From a checkpoint of a small contrastive audio-text model.
Training: muon at rate 0.028, batches of 256.
Rows from block 3 of the text encoder of a small contrastive audio-text model, named by matrix and row number. Rows with one number belong to one neuron. Each number is 128 + 32 x the weight over its row's rms, rounded and kept within 0 to 255. All counts start at 0.
After each neuron's rows are labels from the 100 texts, of 14848, where the neuron reaches its highest value: "fires on" is the input token at the peak. Only what is clearly more common there than usual is listed. The data: short read English sentences (LibriTTS-R).
# fc1: MLP up (text_encoder.blocks.3.mlp.fc1.weight, 960x320), inputs 0-106
# fc2: MLP down (text_encoder.blocks.3.mlp.fc2.weight, 320x960, transposed), outputs 0-106

fc1.317 [178  73  90 142 154 103 103 107 174 144  99 114 179  71 164 139 159 130 200 115  96 163 142 119 116 129 131 150 114 168 105 164  93  70 109 134 144 108 110 159 185 152 108 108 142 108 158 110 125 125 172  96 129  99 148 188 138  90 114 113 138 116  87 120 168  88 153 122 164 137 120 128 145 128 142 156 125 147 106 165 131 163 147 126  92 158 129 129 176  49 116 116 113 113  52 141 178  80 145 100  88 118 128 131 103 106 117]
fc2.317 [177  58 114 149 116 142 119 166 140  92 169 144 111 160 135 169 145  70 168 135 162  90 108 162 145  68 135 125 197 136 112 126 151 124 103 117 166 153 117 151 129 112 166 118 136 112 142 147 134 150 120 122 123 127  80 149 168  82 113 120  55 113 108 152 113 170 158 160 133 123 164 108 130 213  92 132 173  86 196  64 128 180  88 107  91  54 135 134 126 164 165 172 156  76 161 139 148 101 115 194 122 129 126  86 206 139 108]
fires on: "all"

fc1.528 [ 80 136  86 181 141  63 153 174 169 168 174  97 116 129 168 142 147 155 140 153 105 187 116 101 148 164 143 117 144  75 129 101 111  76 149 173 134 121 148 117 155 148 104 101 135  70 168  78 146 155 158 115 164 139 132 151  81 119 112 120  97 173 117  70 139 140 169 190 167 138 158  67  98  87 128 112 120  76 140 172 132  89 128 100 182 182 124 144  97 143 186  88 151 143 170  72 130 132 158 164 175 170  86 126 162 115 139]
fc2.528 [113  87 167 201 143 128  66 102 134 167 114 129 145  93 132 130 110 126 121 142 206 146 114 131 136  60 103  93  82 118  86 104  61 148 109 166 110 228 107 181 114 158 109  89 153 133 102  62 102 155 164 133 140 102 170 147 138 151 167  85 164  99 124 115 134 143  86  94 151 157  79 158 142 143  81 126 102 106 110 123 101 133 138 118 180 140  51 103 129 143 120 100 114 151  96 167  97 174 106 166 137 177  98 148 136  96  74]
fires on: "no"; "nothing"; "now"; "master"

fc1.215 [117 136 141 156 156 120  99  92 134 192 111 142  92 136 117  80 114  97 153  52 142 176 126 165 163 127 148  85 148 147 149  70 175 100 117 191 139 158 131 220 114 177 134  70 127 155  66 160 114 123 117 196  93 142 126 100  67  88 113 118  83 164 123 150 137 120  77  83 180 102 139 159 174  80 177 140 164 120  78 151 151 129 114 133 188 115 129 166 126  84 105 131 173 142 139  90 171 137 130 106 115  83 144 145 115 143 162]
fc2.215 [111 208  80 109 100 202 121 140 153 119 116 153 113 132 111 155 198 112 123 154 160 133 147  79  96  82 153 159 153 159 125 232 143 129 180  76 130 176 153 128 107 112  95 131 122  83 150  57  69 174 133 152 137  79 165 150 110 131  60  88 126  81 136 131 127 104 140 171 114 123 152 142 134 154 138 171 122 194 112 139 104 142  99 105 147 127 171  99 143 168 122 153 136 108 148  83  99 103 122 126 141 136 112  80 126  86 153]
fires on: "look"; "you'll"; "no"; "nor"

fc1.301 [167 118  89 117 130 111 157  98 143 120 135 146 152  69 159 145 152  75 124 101 124 174 159 107 152 184 111 117 136 110  85 118 106 120 127 112 107 101 108  84 114 148 170 154 147 159 108 161 128 130 113  71 115 122 163  83  98 162 152  96  96 138 120 143  90 101 131 116  97 104 166 122  20  82 121  91  96 152  54 202 110 145 138  81 204  96 165 103 155 117 139 151 169  99 119 154 135 104 148 121 121 114 110 148 150 138 137]
fc2.301 [122 144 136 135 125 110 157 150 206  51 126 125 144 103  92 168 119 170  99 155 108  93 138 147 118 161 134 145 141 170 114 124 150  78 184 185 137 130 133 124 123 117 128 114 118 112 145 135  98 154 135 171 151 133 123 110 138 140  97  99 112 158  74 167 143 175 101  96 169 143 113 191 113 141 169 131 142 145 108 167 140 103 132 110 159  89 147 181  95 164 143  78 112 118 113  97 122 156 150 120 135 114 122 163  75 151  87]
fires on: "where"; "well"; "one"; "we'll"

fc1.640 [137 120 145 130  92 169  92 171  98  54 139 107 109 196 169  66 131 146 100 127 173 194 165 149 132 139 174 178  97  61 112  68 145  77 133 100  91  85 149 126 114 148 132 175 151 156 154 136 134 109  92 195 123 153 143 155 145 132  71 108 135 147 109  84 177 144  92  95 136 176 129  95 170 103 131 141 192 141 153 100 124  54 101 161 126 156 100 143 150 129 189 122  65 155 168 126 144  99 138  84 111 130 142  74 100 133 145]
fc2.640 [204 135  93 150 127  89  99 173 161 128 170 101 106 140 176 152 146 157 164 139 114 119 139 165 125 157 163 112 125 113 106 155 164 105 103  71  96 118 151 153  96  89 199 135 164 139 122  84 106 112  59 135 109 198 176 103  24 113 198 174 181  93 105 151 103 137 112  64 169 153 127 176 100  94 134 117 129 172 104 158  66 140 170  80  87 130 127  91 143 110 167 107  96 111 165 138  85 165 116 134 121 149 104 144 151 139  96]
fires on: "all"; "little"

fc1.560 [162 119  83 105 192 113  68  74 125  82 181 100 178 138 160 125 159 201  48  89 142 154 132 141 135  98 175 118 189 120 126  82 142 118  95 120 104  96 160 123  76 100  87 100 118 116 166 187 145 142 156  99 111 105 105 162 131 108 171 138 150 157 117 219 123 135 148 136 188 134 186 155 148 131 142 119 142 146  85 183 105 112 136 192  98 117 132 136 170 138 131 157  97 115 112 104 147 110 129  77  95 204 161  82  97 171 113]
fc2.560 [169 154 156 126 142 128  78 133 136 109 129 111 126  99 120 140 145 142 110 117  80 122 133 139 102 125 103 146 153 119 155  83 130 134 145 150  74  99 170  99 216 174 169 153 129  94 145 150 124 161 171 141 147 111 166 143  77 124 166 203 122 159 132  83 120  67 144 129 166 141 131 136  90 120  89 124 135 120 142 153  88 151 113 148 194 170 138 105 129 115 129  91 197 136 168 131 182 127  95 162 150  94 131 151 121  57  96]
fires on: "the"

fc1.247 [102 139  94 158 184 127  88 167 102 150 212 153 105  54  88 106 114  72 144 104 112 147 101 106 142  73 102 101 143 147  73 157 174 127  95 117 167 133 137 149 139 138 108 131  65 121  74 137  64  97 107 157 112  67 144 113 138 124 178 127 111 140 120 126 107 180 109  94 129 121 162  83 126  80 146 176 120  81 148 143 121  95  74  95 149 125 170 189 192 146  82 186 141 190 154 145  73 135 157  87 130 178 179 139 111 159 139]
fc2.247 [146 126 160 147  99 123 145 131 176 164  80 130 128  51 126 122 121  91 107  76 144 140 122 123 148 231 154 134 106 112 156 116 108  89 169 143 112 134  37 111  61 118 138 130 159 122 153 142 125 129 117 122 117 172 130 124 107 179  92 106 176  84 176 141 116 146 204 195 166  81 120 139 116 137 147  88  98  68 102 147 113 156 193 152  91 111 166 144 108 161 152  82 156 168 121 109 101 151 175 108 121  80 126 130 129 121 102]
fires on: "no"; "don't"; "not"; "now"

fc1.258 [113  87 119 153 124 108  61  83 143 109 156 126 111 133  84  73 137 193 158 155 151 136 146 127 123 144 158 175 118 102 145  75 175 149 104  36 155 202 120 112 107 205 135 113 126 131 155  93 126 113 111 172 172 107 154 137 148 136 115  71 179 130 123 110 140 102 123 137  94  79  70  92 138  55 121 103  90  96 164 129 128  62 112  87 182 102 129 185 127 123 160 209 136  91 109 140 161  73 142 152 158 186 145 120 116 119 101]
fc2.258 [115 131 109 111 128 141 120 212 123 120 122 102 118 176 165 128 169 147 137  94 137 104 119 142 122  95 103 140 122 120 150 229 171 116 118 170 102 175  89 132 109 126 148 111  83  87 118 139 138 127 122 163 133 139 108  90  66  99 141 162  87 130  92 127 133 146  77 143 186 122 153 177 130 133 118  86 154 144 132  83 106 128 164  71 126 160 179 125  97 173 188  71 142 184 135 123 175 157  47 105 104 123 154 152 101 108 175]
fires on: "for"; "from"

fc1.499 [146 135 144 174 128 128  88 129 141 161  91 142 135 129 102 107 175 176 105 136  55 132 182 195  91 148 144 117 113 160 115 106 141  69 121  62 118 118 137 143  83 160  87 148 124 141  61 140 138 142 221 101 185  97 141 124  94  98  56  71 110 173 116 171 127 142  95  94 136 130 101 101 110 106 126 106  75 137 160 148  95 189 121 246 125  75  84  52 110 151 135  84 104 162 112 120 184 141 154 162 136 189  66 147 123 103 141]
fc2.499 [158 124  85  79 165 162 168 193 155  66 190 117  96 180 113 112 160 133 105 122 152  97  88 102 173 139 143 159 150 107 117 170 110 131  77  88 105 147  69 203 115 110 171 157 180 173 137 114 116 154 153 103 131 158 139 122 145 133 115  89 183 145 147 115 113 141  80 120 172 142  89 167 120  99  62  88  99 113 132 112 151 118 154 154  91 157  68 152 111 106  68 151 119 173 167 139 159 125 108 139 138 134 176  96  82 130 126]
fires on: "for"; "from"; "before"; "her"

fc1.582 [ 84 136 129 127  36 130  83 106 108  74 142 145  79 134 129 109 130 142 126 116 110 110 128 159 132 137 133  88  86 167 151 182 113 169 149 102 135 129  91 169 108 103 167 106 184 126 158 132 111 127 120 137 137 108 137 101 115 128 129 168 100 180 114 111 145  69 178 107 136 158  70 152 137  94  83 135 132 100 102 198 134 161 137 125 132  61 155  81  86 159 171 158 140  96 152  51  48 175  73  98 198 136 140  79 100  94  95]
fc2.582 [182 153 162 134 139 122  76 134  88 156 115  90 133 217  96 121 103 108 153 101 118 161 163 139 132  95 122 109 146 139  90 128  91 101  80 148 101 213 102 139  95  65 130 128 140 146 152  78  35 122  96 111 107 138 170  72  65  68 126 116 142 139 136 153  95 169 142 138 125  74  99 126 150 138 131 102  99 100 169 159 123  80  51 175 106 156 159 146 149 171 197 171 184 124 144 145  89 144 124 109 153  87 130 170 122 125 144]
fires on: "all"; "door"; "girl"; "go"

fc1.586 [175 154 150 114  86 148  86 173 138 141 100 134 109 124 185 179 135 104 160 140 157 141 175 121 104  96 123  80 110 128  96 123 168  88 152  91 106 152 105 133 161 184 107 135 165 143 119 124 172 117  69 188 115 157  90 133 125  63  32 114 130  94 179 151 126 161 161  83 139  81  91 147 124  84 154 181 151  88 121 128 100  84 182  68 120 141 164 114 143 167 200 179 112  93 108  61  90 152 154 115 158 164 103 161 150 166  93]
fc2.586 [134 150 147 130 130 121 179 115 169  87 128 125 148 120 184  99 164  97 133 162 131 139 143 123 168 124 115 126 124 100 132  96 166 139 158  55 115 175 156 139 120 158 227 170 186 129 146 165 121 203 161 106 134 128 120 135  97  82 106 112 130 149  80 146 136  81 139 124 160 105 155 130 179 167 150 144 133  90  61  86 144 106 110 172 162  91 128 149 123  92  81 135 102 155  78  95  88 143 145 115 120 115 101 161 151 136 108]
fires on: "all"; "oh"; "old"; "ah"

fc1.742 [177 181 141 128  66  69  50 126  53  81 110  96 168 104 159 122 136 141  65 177 120 131 140 146 124 108  99 178  90 143 169 107 142 119 174  90 103 158 157 167 108  66  90 167 142 120 162 111 105 149 153 170  78  70 159 124 129 159 108 129 131 161 101 107  99 167 121 138 105 121 101 149 137 107 115 133 156 146 115 114 109 121 105 194 101  84 137 179 170 184  83 125 163 104 121 142 171  89 164 121 161 143 157 129 189 123  92]
fc2.742 [205 157 123 151  92 179 139 125  64 153 114  85 148 135  97 140 121  71 129 132  95 108 134 174 179 127 135 123 117 132  95 114 186 124 118 130 141  35 147  99 196  99 130 164  99 148 112  40 158  67 134 139 111  80 122 151  83 126 139 134 139  82 141 136 133 115 122  82 110 152  73 195 106 138  96 106 137 162 123 169 131 147 159 177 124 155  89 126 124 137  98 181 127 125 225 176 126 127 134  97  75 138  55 137  75 130 109]
fires on: "all"; "go"

fc1.538 [ 95 124 135 121  87 169  87 113 118  96 115 101 148  80 126  75 151 145 159 121 119 133 115 110 170 103 124 167 113 101 120 159 140 130  80 127 108 172  70 198 137 112  58 136 131 169 105 102 138  90 106 117 171 134 114  87 147 148 153 139  95 140 103 111 109 140  94 122 145 131 161 157 134 120 100 154 116 119 157 197 120 126 104 143 168 127 139 136 104 142 139 111 176 108 174 134 173  86 148 173 129 193 133 146 155 155 114]
fc2.538 [157  68 161 162 173 158 130 137 106 135 126 134  71 147  98 165 202  77 117  97 161 147 139 139 139 147 126  82 112  93 163  76 134 137 149  32 130 156 147 114 119 151  73 176  80 136 124  79 176 140 132 140 172 112 152 146  81 204 172 115 139 126 114 104 151 180  82  86  78 115 103  67 146 168 163  88  60 131 116 136 119 134 162  94 107 193 157 153 133 106 109 140 152 127  55 141 128 180 131 127 160 115 200 145 113 138 152]
fires on: "for"; "before"; "four"; "from"

fc1.338 [126 139 169  82 146 127 165 161 186 191 153 134 171 111  70 189  88 108 169 114 158 150 135 167 161 146 108 157 165 132 110 116 128  68 170 163 139 176 108 109  95 155 112 110 169 118 154 130 124 134 109 124 118  98 120 116  74 139 118 189  81 159 118 120 122 154 108 104 113 172 141 116 128 134 150 129  78 100 119 157 149  97 124 134 215 148 193 150 120 134 176  92 162 148 114  88 112 147 190 106 129 105 111 221 109 148 117]
fc2.338 [166 169 103 139 138 114 126 123 178 134 146 164 117 145 137 126 123 159 120  76 203  81  63  90 114 151 115  76 170  59 118 167 124 171 120 168  94 102 110  84 150  72 129 193  29 174 129 121 169  92 121 129 190 166  72  93 109 126 102 104  95 167 225  87  91 102 145  77 157  90 108 129 197 112 164  99 149 118 160 130 120 133 167  77  39 137 128 108 133 146  93 147 130 111 153 123 120  89 130 123 176 151 165 126  74 143 134]
fires on: "of"; "should"; "look"; "looked"

fc1.509 [174 158  73 109 157 107  88  84 101 220 160 107 125  89 158 155 127  69 142 116 110 169 107 103 123 143 134  84 152 130 148 121 113 133 155 102  95 126 155 117  96 155  49 192 174 155 152 165 134 155 200  75 146 136 127 132 144  94 152 105 136 191 179 142 123  96 141 111 131 107 126 160 135 166 131 124 107  88 167 127 115  87 130 144 140 137 115  74 170 103 187 210 128 183 107 100 139 111  88 149 103 113 158 182  67 102 133]
fc2.509 [152 124 192 130 104 112 165 128 184 120 115 145 151 122  96  64 172 124 132 136  95 164  78 133 145 116 140 171 165 169  93 142 156 145 157 107 139  85  93 126 139 190 196 128 121 131 139 158 132 163 151  60 100 153  92 165 124 151 155 119 141 103  86  82  32 166 136 155  51 119 156  97 136 153 147 116 104 118 103 104 146 178 136 134 109  94 119 106  98 146 151 174 139 116 164 111 100 119  86 155 134 134 186 125 175 134 111]
fires on: "the"

fc1.169 [173 108 102 160 191 143 135 109 153 132 205 145  98 181 135 117 136 197  77 114 170 129  74 129  58 123  98 130 109 156 142 161  71 136 135 115  99 126 148 186 114 138 124 120 131 104 196  74 177 150 138 116 197 103 170 135 111  97 141 120 168 130  92 117 123 133 151 121 145 178 116 129 123 133 109 130 156 131 137 166 145 122 150 176 108  85  84 135  84  55 196 122 186 122 132 103 132  64  71 197  80 129 183 151 156 153 127]
fc2.169 [112 130 138 169 176 137 174 161 118 139  87 136 159 161 121 190  54 109 101  78 129 191 182  63 143 177 152 184 155 129 173 129  87 158 109 107  82 159 119 117 125  75 134  95 159 132 121 168 103 127 118 105 128 141 135 134 120 125 103 144 108  98  99 134 161 173 149 105 174 143  98 167 139  70 108 161  76 171 165  95  97  98 128 121 152 127 113 132  88  70 111 121 118 151 149 109 122 146  87 145 138 109 110  82 102 147  88]
fires on: "the"; "they"; "it"

fc1.376 [155 126 145 145  68  84 176 119 191 177 159 167 124 102 156 145 125 197 122 123 130 169 102  90 136 153 121 176  93 133 145  49 102 175 177 132 124 141  79 138 113 138  78 198 103 107  87 144 131 158 174 154 143  98 150 155 125  97  86 143 195  82 144  99 111  77 170 124  94 120 127 149 146 135 125  54 122  71  89 170 127 129 146 116 127 154 119 116 110 124 152 137 117 151 183 123 121  86  87 105 157  96 151 224  97 159  95]
fc2.376 [135  86 108  89 129 122 151 174 140 155 179 110 148 128 171  79 141 146 151  99 164 100  60 138  65 121 155 126 106 150 124 135 167 133 138 147 115 159 151 143 149 129 116 158 128 170  98 137 180 121 172 149 177  37 136 164 167 138 169 127 125 100 177 136  94 120 127 121 107 106 124  74 107 150 141  89 148  99 137 120  47 196 164 126 124  16  88 145 148 107 155 148  90 162 140 138 130  70 118 159 148 112 153 124 176 136 112]
fires on: "for"; "her"

fc1.8 [114 131 128  76 117  92 186 111 141 159 110 119  98  72 107 153 110 100 166 104 163 171 141  98  73 153 109 118 130 131 229 181 157 157 148 149  74 111 114 105 102 153 119 135 139 101 136 178 154 111  84 128 105 147 115  81 102 135 121  73 120 184  66 111 112 137 109 122  99  70 160 146 128 179 167 122 133 124 128 123 149 212 124 127  86 110 175 171 124 180  92 179 141  99  95 131 128 200  92 162 109 134 117  85  89 171 148]
fc2.8 [113 122 180 146 124 175 132  93 159 102  98 116  91  53 135 108 135 111 145  67 144 139 139 113 113 164 134 128 168 136  65 135 110 172 148  39 115 134 131 132 151 130 125 123  75 148 137 190 166 125 160 152  71 106 114 146 170 158 102 111 114 175 134 156  73 105 107  65 107 142 116 115 158  95 105  56 148  76  59 131  89 133 194 137 136 162  56 196 112 163 157 180 119  84  88 113 132 123  96  96 108 130 118  80 128  99 120]
fires on: "where"; "will"; "we're"; "well"

fc1.82 [142 122 152 141  90 171 120  77 109 154 102  98 108  88 131 103 171 107 120 117 145 140 132  82 194 167 198  85 124 132 167 117 117 107 122 148  91 144  92  99 165 123 132 110 110 147 117 139 100 171  59 115 107 168 134 135  84 158  83 122 149 160 142 143  90 165  94 111 163 182 140 135 177  46 133 132 166 115 104 144 145 150  93 134 120 128 115 119 117 160 145 104 132 120 189  92 159 125 188 104 144 134 106 128 215 148 118]
fc2.82 [ 59 137 137 139 154 141 127 165 149 142 111 149 150 176 123 147  99 110 136 120 163 167 189  93 153 142 104 118 124 124  85 253 167 129  96  90 119 177 182 148 176 124 156 108 142 108 120 128  95 147 112  85 112  65 127 167 156  90 149 119 150 103 204 138 127 124 138 138 135 110 150 118 179 113 140 181 164 128 115  53 141  84 109 113 140  71 158  95 187 152 139 119  78 130 102  75  85 120 111 132  68  25 124 108 146 109 166]
fires on: "no"; "now"; "know"; "not"

fc1.512 [141 153 149 138 142 123  86  96 172 138 129 116 118  82 132 193 130 155 131 101 146 120 117 176 130 125  83 107  91 168 140 172 142  84 206  71 157  71 176  96 158 136  93  96 106 180 181 118  64 112 131 123 136 183 123 102 117 138 131  78 101 121  88 181 116 129 210 119 133 100 138 150 191  98 173 143  96 121 147 119  93  75 155 160 166 176 122  91 178 140 126 186 126 120 178 157  94 179 103  97  89 117 127 101 134 150 123]
fc2.512 [151 134 102  60 126 135 166  96  89 127 126 119 169  84 139 107 159 105 196 169 125 114 120 113 139  80 118 159 168  22 116 129 100 145 103  99 129 109 187 128 171 126  98 138 178 134  83 177 157 117  99 159  56 158 156 195  77 127 145 139 176 127 136  97 125 159 121 115 122 134 198  94 142 133 136  82 148 114 128 127 135 105 142 131 149  89 121 106 107 156 104 155 128 116 172  89  80 120 119 141 119 178 162 181 133  93 158]
fires on: "the"; "of"; "over"

fc1.498 [154  83 188 114 121 142 187 163 169 144 115 157 148  76 114 144 146 106 140  88  96 132 130 111 145 158 123  90 124 157 168 155 141 138 113  95 128 164  96 111 157 182 125 137 141 204 141 133 122 124 135  76 147 154 147  97 125 163 120 111 198 204 135 105 194 116 140 136 120  67 122 143 123 124 155 124  69 133 164 112 139  86 100 104 152 153 185 124  93 136 149 158 163 155 123  61  88  63  82 105 128 161 116 118  80 104 172]
fc2.498 [112  85 127 119 131 192 190 147 133 120 166 128 106  94 110 112 183 111 148 137 111 170 107 126 116 171 160 141 179 149 137  80 152 107 193  88 121 119  39 172 116 153  89 110  75 140 169 126 109 156 143 112 143 123  93 144 107 104 125 126 159  67 147 155 189 138  97 163 128 171 133 162 185 122 111  65 139 148  90 123 137 109 118 123 171  89 162 120 121 138 157 163 117 135 100 141  97  77 106 115 146 126 161  95 103  75 157]
fires on: "of"; "she"; "that"

fc1.68 [133 121 151  58 101 126 207  96 119 144 134 105 135  69 187 148 147  91 135 149 156 167 110 109  83 190 149 130 133 111  98 157 101 107 139 142  86 144 142  94  81 139 141 144 131 110 129 163  94 175  84  59 127  79 150 138 118 157 151 135 115 110 174  85 122 136 117  87 105 145 156 131 106 114 145 118 142 142 150  82 115 137 169 102 184  98 109 120 195 148 131 130 151 159 100 121 162 173 174 104 143 140 171 144 115 100 186]
fc2.68 [119 122 126  99 108 114 145  92 137 117 211 120  78 139 118 170 143 181 180 163 157 101 147 142  95 114 151  78 170 152  58 147 156  96 144 181 146 139 135 123 129  98 114 106 122 159 126  63 147  87 141 130 120 182 189 154 100 155 124 105 171 140 161 165 109 126 121 132 132 185 125 211  69 151 178 141 103 153 118  87  72 176 145 126 180 105 129 156 168  80 101 130  95 117  90 157 137 191 120 106 149 106 129  93 115 154 102]
fires on: "look"; "looked"

fc1.118 [133 191 118  96 139  93 138 125 158 116  95 164 148  98 115 131 121 159 135  10 101 108  98 111 106 113  85 131 161 200 124 141 155 117 123 103  72  98 123 123 134 108  69 141 104 127 150 168 169 102 133 144 104 137  58 121 149 190 120 139 153 151 162 137 101 141 160 124  88 182 109 111  85 130  97 154 107  98  67 158 127 173 121 180  94 171 220 143 151 112 120 115 154 131 123 163  74 165 138 138  77  93 158 105 177 172 102]
fc2.118 [187 133 185 113 125 115 126 101  95 129 145  72 116 110  99 113 153 118 135 134 173 149 149  99 104 160 196 132 152 150  95 102 110 146 112 109 128 157 105 127 104 113 115 127  67 127  46 231 173 168 133 150 127 116 122 173 128 127 140 147 112  71 158 166  94 112 139  85  83 109 107 143 168 173 158 106 163 147 109 181 138 196 110 108 150 181  92 134 117 152  95 148 157 155 126  59 170 128 118 128 123 173 123 132 123 129 119]
fires on: "where"; "we"; "she"

fc1.360 [147 155 157 132 100  97 146 125 134 144 112 108 104  88 191 145 116 125 155 147 116 116 154  93 103 105 125 144 134 147 144 125 135  69 167  14 129  72 119 120 151 111 156 142 195 189 161  74 125 156 123  91 102 156  28 129  68 147  92 122 141 177 111  80 163 117 131 118 123 218 137  35 171 127 137 166 104 163 142 122 111 115  96 126 118 151 168 137 137 160 136 127  40 116 113 133  72 120 103 119 183 112 161 112 149  75 141]
fc2.360 [152 108 139  96 132 148 103 101 125 154 143 170 155 132 130  83 148 134 120 149 131 117 111  71 161 121 148 113 163 158 152 120 171 103  85 129 104 123 136 183 137 101 155 125 117 122 121  90 101 143  76 111 118 155 158 137  41 207 174 115 102  92 118 140 168 156 155 109 150 128 176 141 134 124 150  78 102 140  81 117 176  99 135 109  99 110 112  58 174 124  90  82 139 159  97 137  72 101 233 132 130 124  54 123 158 173 108]
fires on: "all"; "alone"

fc1.701 [ 79 120 144  74 190  81 147 109 204 136 126 119 197 158 195  94 137 108 130 119 133 212 146 227  96  95 133  46 120 212 102 132 147  98 126 176 162 171 101 134  89 125 139 106 153  73  90 138  65 147 164 138 170  77  98 193 154 184 172 158 175 117 120 118 132 118 157  90  92  71 109 119  60  67 122 136 136 153 130 115 104 104 147 182 129 140  84 123  60  82 168 135 106 161 132  50  57 152 148 104 134 106 116 142 119  96  76]
fc2.701 [141 137  64 195 119  99 159 110 105 117 108 135  87 167 125 158  99 149 156  93 137 176 139  76 132 156 147 138  72 114 109 147 127 127 183 105 136 104  79  96 132 158 126 107 163 130 130 136 115 136 128 119  83 158 160 153 123 159 185 123  86 150  72  89 168  96 177 191 113 160 163 132 143 195 145 122 141  83 138 129 150 174 138 125 114 162 126 111 147 121 116 144 144 180 132 138 150 115 158 107  82 142  59 131 125 153 190]
fires on: "of"; "the"; "so"; "them"

fc1.221 [129 167 109  83 111  67  80 110 193 136  79  62 103 119 117 118 167 150 128 105 150 151 118 162 156 151 125 126 145 146 153 156  77 122 163 172 107 146 149  87 120  97  94 126 145  96 157  82 115 141 164 127 125 135 117 163 162 150 169 139 202  87 159 123 101  88 109 109 109  90  87 143 119 143 116 143 139 180 166 101 135 198 114 143 141 120 133 187  74 141 139 185 146 136 141  95 130  79 177 164  64  59 105 193 122 140 148]
fc2.221 [ 68 160  94 106 124 114 149  91  79 149  56 129 158  92 134 111  88 143 140  99 129  91 132 164 139 165 177 150 118 110 166  88 179 146  64 173 164 103 136 161 126 130 175  95 174 108  72 102 153 168 127 125  99  91 169 116 105 112 177 124 129 133 161 159  88 113  75 139 196 114 143 115 100 118 124  57 156  92 102 156  68 178 108 140 141 145 144 118 116  99 166 110  72 176 130 131  82 209 152 128 147 131 158 140 148  85 145]
fires on: "for"; "too"; "thing"

fc1.366 [125  95 120 160  77 129 129 162 160 142 136 111 150  89 153  94 113 189 153  60 102 114 103 117 166 141 202  77  81 190  95 140 171 112 138  58 115 118 148  92 138 123 177  96 106 106  78 102 109 150 120 131  86 132 125 100  93  84 137 153 100 130 179 144  99 176 145 108  71 107 153 190 216 102 124 170 145 129 112 143 103 106 142 170 136 151 107 127 128 187  91  97 118 100 178  87 109 101 123  33 112 111 139  80 127 156 169]
fc2.366 [138 160 145 126 154 127 127 133 148 128 143 116  81 126 119 167 159 123 138 158 123 162 158 161 137  86 117 123 151 125 105 163 143 112 134  87 100 133 154  94 128  42 204 113 132  94 135  92 110  77 129  80  82  51 142 146 212 155 106 105 121 126 120  92 113 132  93 145 171 134 127  67 113 103 123 116  82 126 118 112  86 142 108  84  96 113 126  35 139 155 168 113 126 174 217 159 102 114 171 125  73 108 118 100 113 125 169]
fires on: "no"; "it"; "knew"

fc1.625 [217 129 126 119 170 133  55  90 115  91 115 136  82  69 124  95 138 124 151 110  83  95 107 116  93 137 154  97 100 163 172 129 146 130 110 120 158 158 143 131 149 113 103 199 118 100  87 130 102 120  93 129 120 117 102 125 133 159 137  98  84 159 153 126 105 104 101 177 171 180 127 134 152  56 152 129 154 140 155 153 146 109  83 107 180  98 112 204 143 150 137 177 129  37 122 102 108 211 129 104 113 105 116 112 111 154 103]
fc2.625 [117 114 129 172 111 185 127 117 149 120 111 146  87 109 111 130 102  77 137 120 146 142 111 182 103 181 161 165 103 143 176 134 131 128 165  83 141 183 113  91 107  49 106  82 187 112 185 118 134 135  99  71 125  97 211 134 122 139 126 127 111 144 151 101 107 176 196 131 115  98  95 128 171  91  56 130 128  91 110 130 157 174 163 140 139 133 152 120  96 214 127 136 108 113 141 154 119 116 160 143 132 121 126 120  90  94 151]
fires on: "where"; "well"

fc1.332 [ 99 145 114 161 189 138 149 126 113 142  95  96 178 128 131 123 151 168 109  91  73  94 176 118 165 190 171 175 140 125 124  87 108 137 162  94  99  89 106  94 182 107  72 173 157 149 164 113 132  89 157 159  86 132 125 137 106 147 151  81 119 125  72  99 180 127 102 114  71 130 128  95 102 141 108 169 199 148 133 106  90  65 208 104 121 113 127  81  74 154 158 123 128 171 139 146 123  93 128 152 136 128 119 129 104  84 145]
fc2.332 [142 146  74 129 111 182  94 127  90 130 143  80 170 158  75 103 120 152 184 185 138 150 141  79 114  91 136 134 129 108 108 190 144 136 126 129 139 100 134 121  76 171 134 123 123 131 118 119 164 116  80 131 158 148 130 118  96 115  89 149 198 132 122 129 128 117 112 147 143 124 140 155 128 102 114  84 120 133 146 134 169  96 103 124 138  93  89 142 134 188 104 113 101 168  88 179  75 140 114  99 100 105 158  99 113 100 177]
fires on: "for"; "father"

fc1.174 [153 117 139 108 124 114  99 117  79 114 153 161 110 121 100 154 117 123 115 178 189 166 143 158 129  86 179  93 114  97 130 209  85 117 133 102 189  80 118 116  86 152  95  96 146 102  94 157 230  77 143 113 141  56 138 137 146  63 131 168 149  94 148 137 121 173  91  96 150 167 159 156 115 118 150  82 104 124  89 114 126 126 132 122 153 102 120 149 153 101 130 166 133 206 127 175 161 115 107 143 141 132 162 149 118 129 138]
fc2.174 [106 120  87  99 121 132 108 130 126 126 152 154 150 155 121  97 138 198 132 117 110 134 138 128 162  68 101  81 202  91 141 108 142 176 111 116  91 169  85 126  95  72 140 135 106 177 122  99 161 153 150  89 140 111 176 114  98 128 128 156 168 149 134 132 142  68 125 115 107 153 163 141 120  59 159  99 156 168 151 119 110  84 158  98 162 157 145  95 167 102  92 140  77 141 138  95 135 132 172 172 111  86 136 145 134 130 149]
fires on: "the"; "will"; "do"; "with"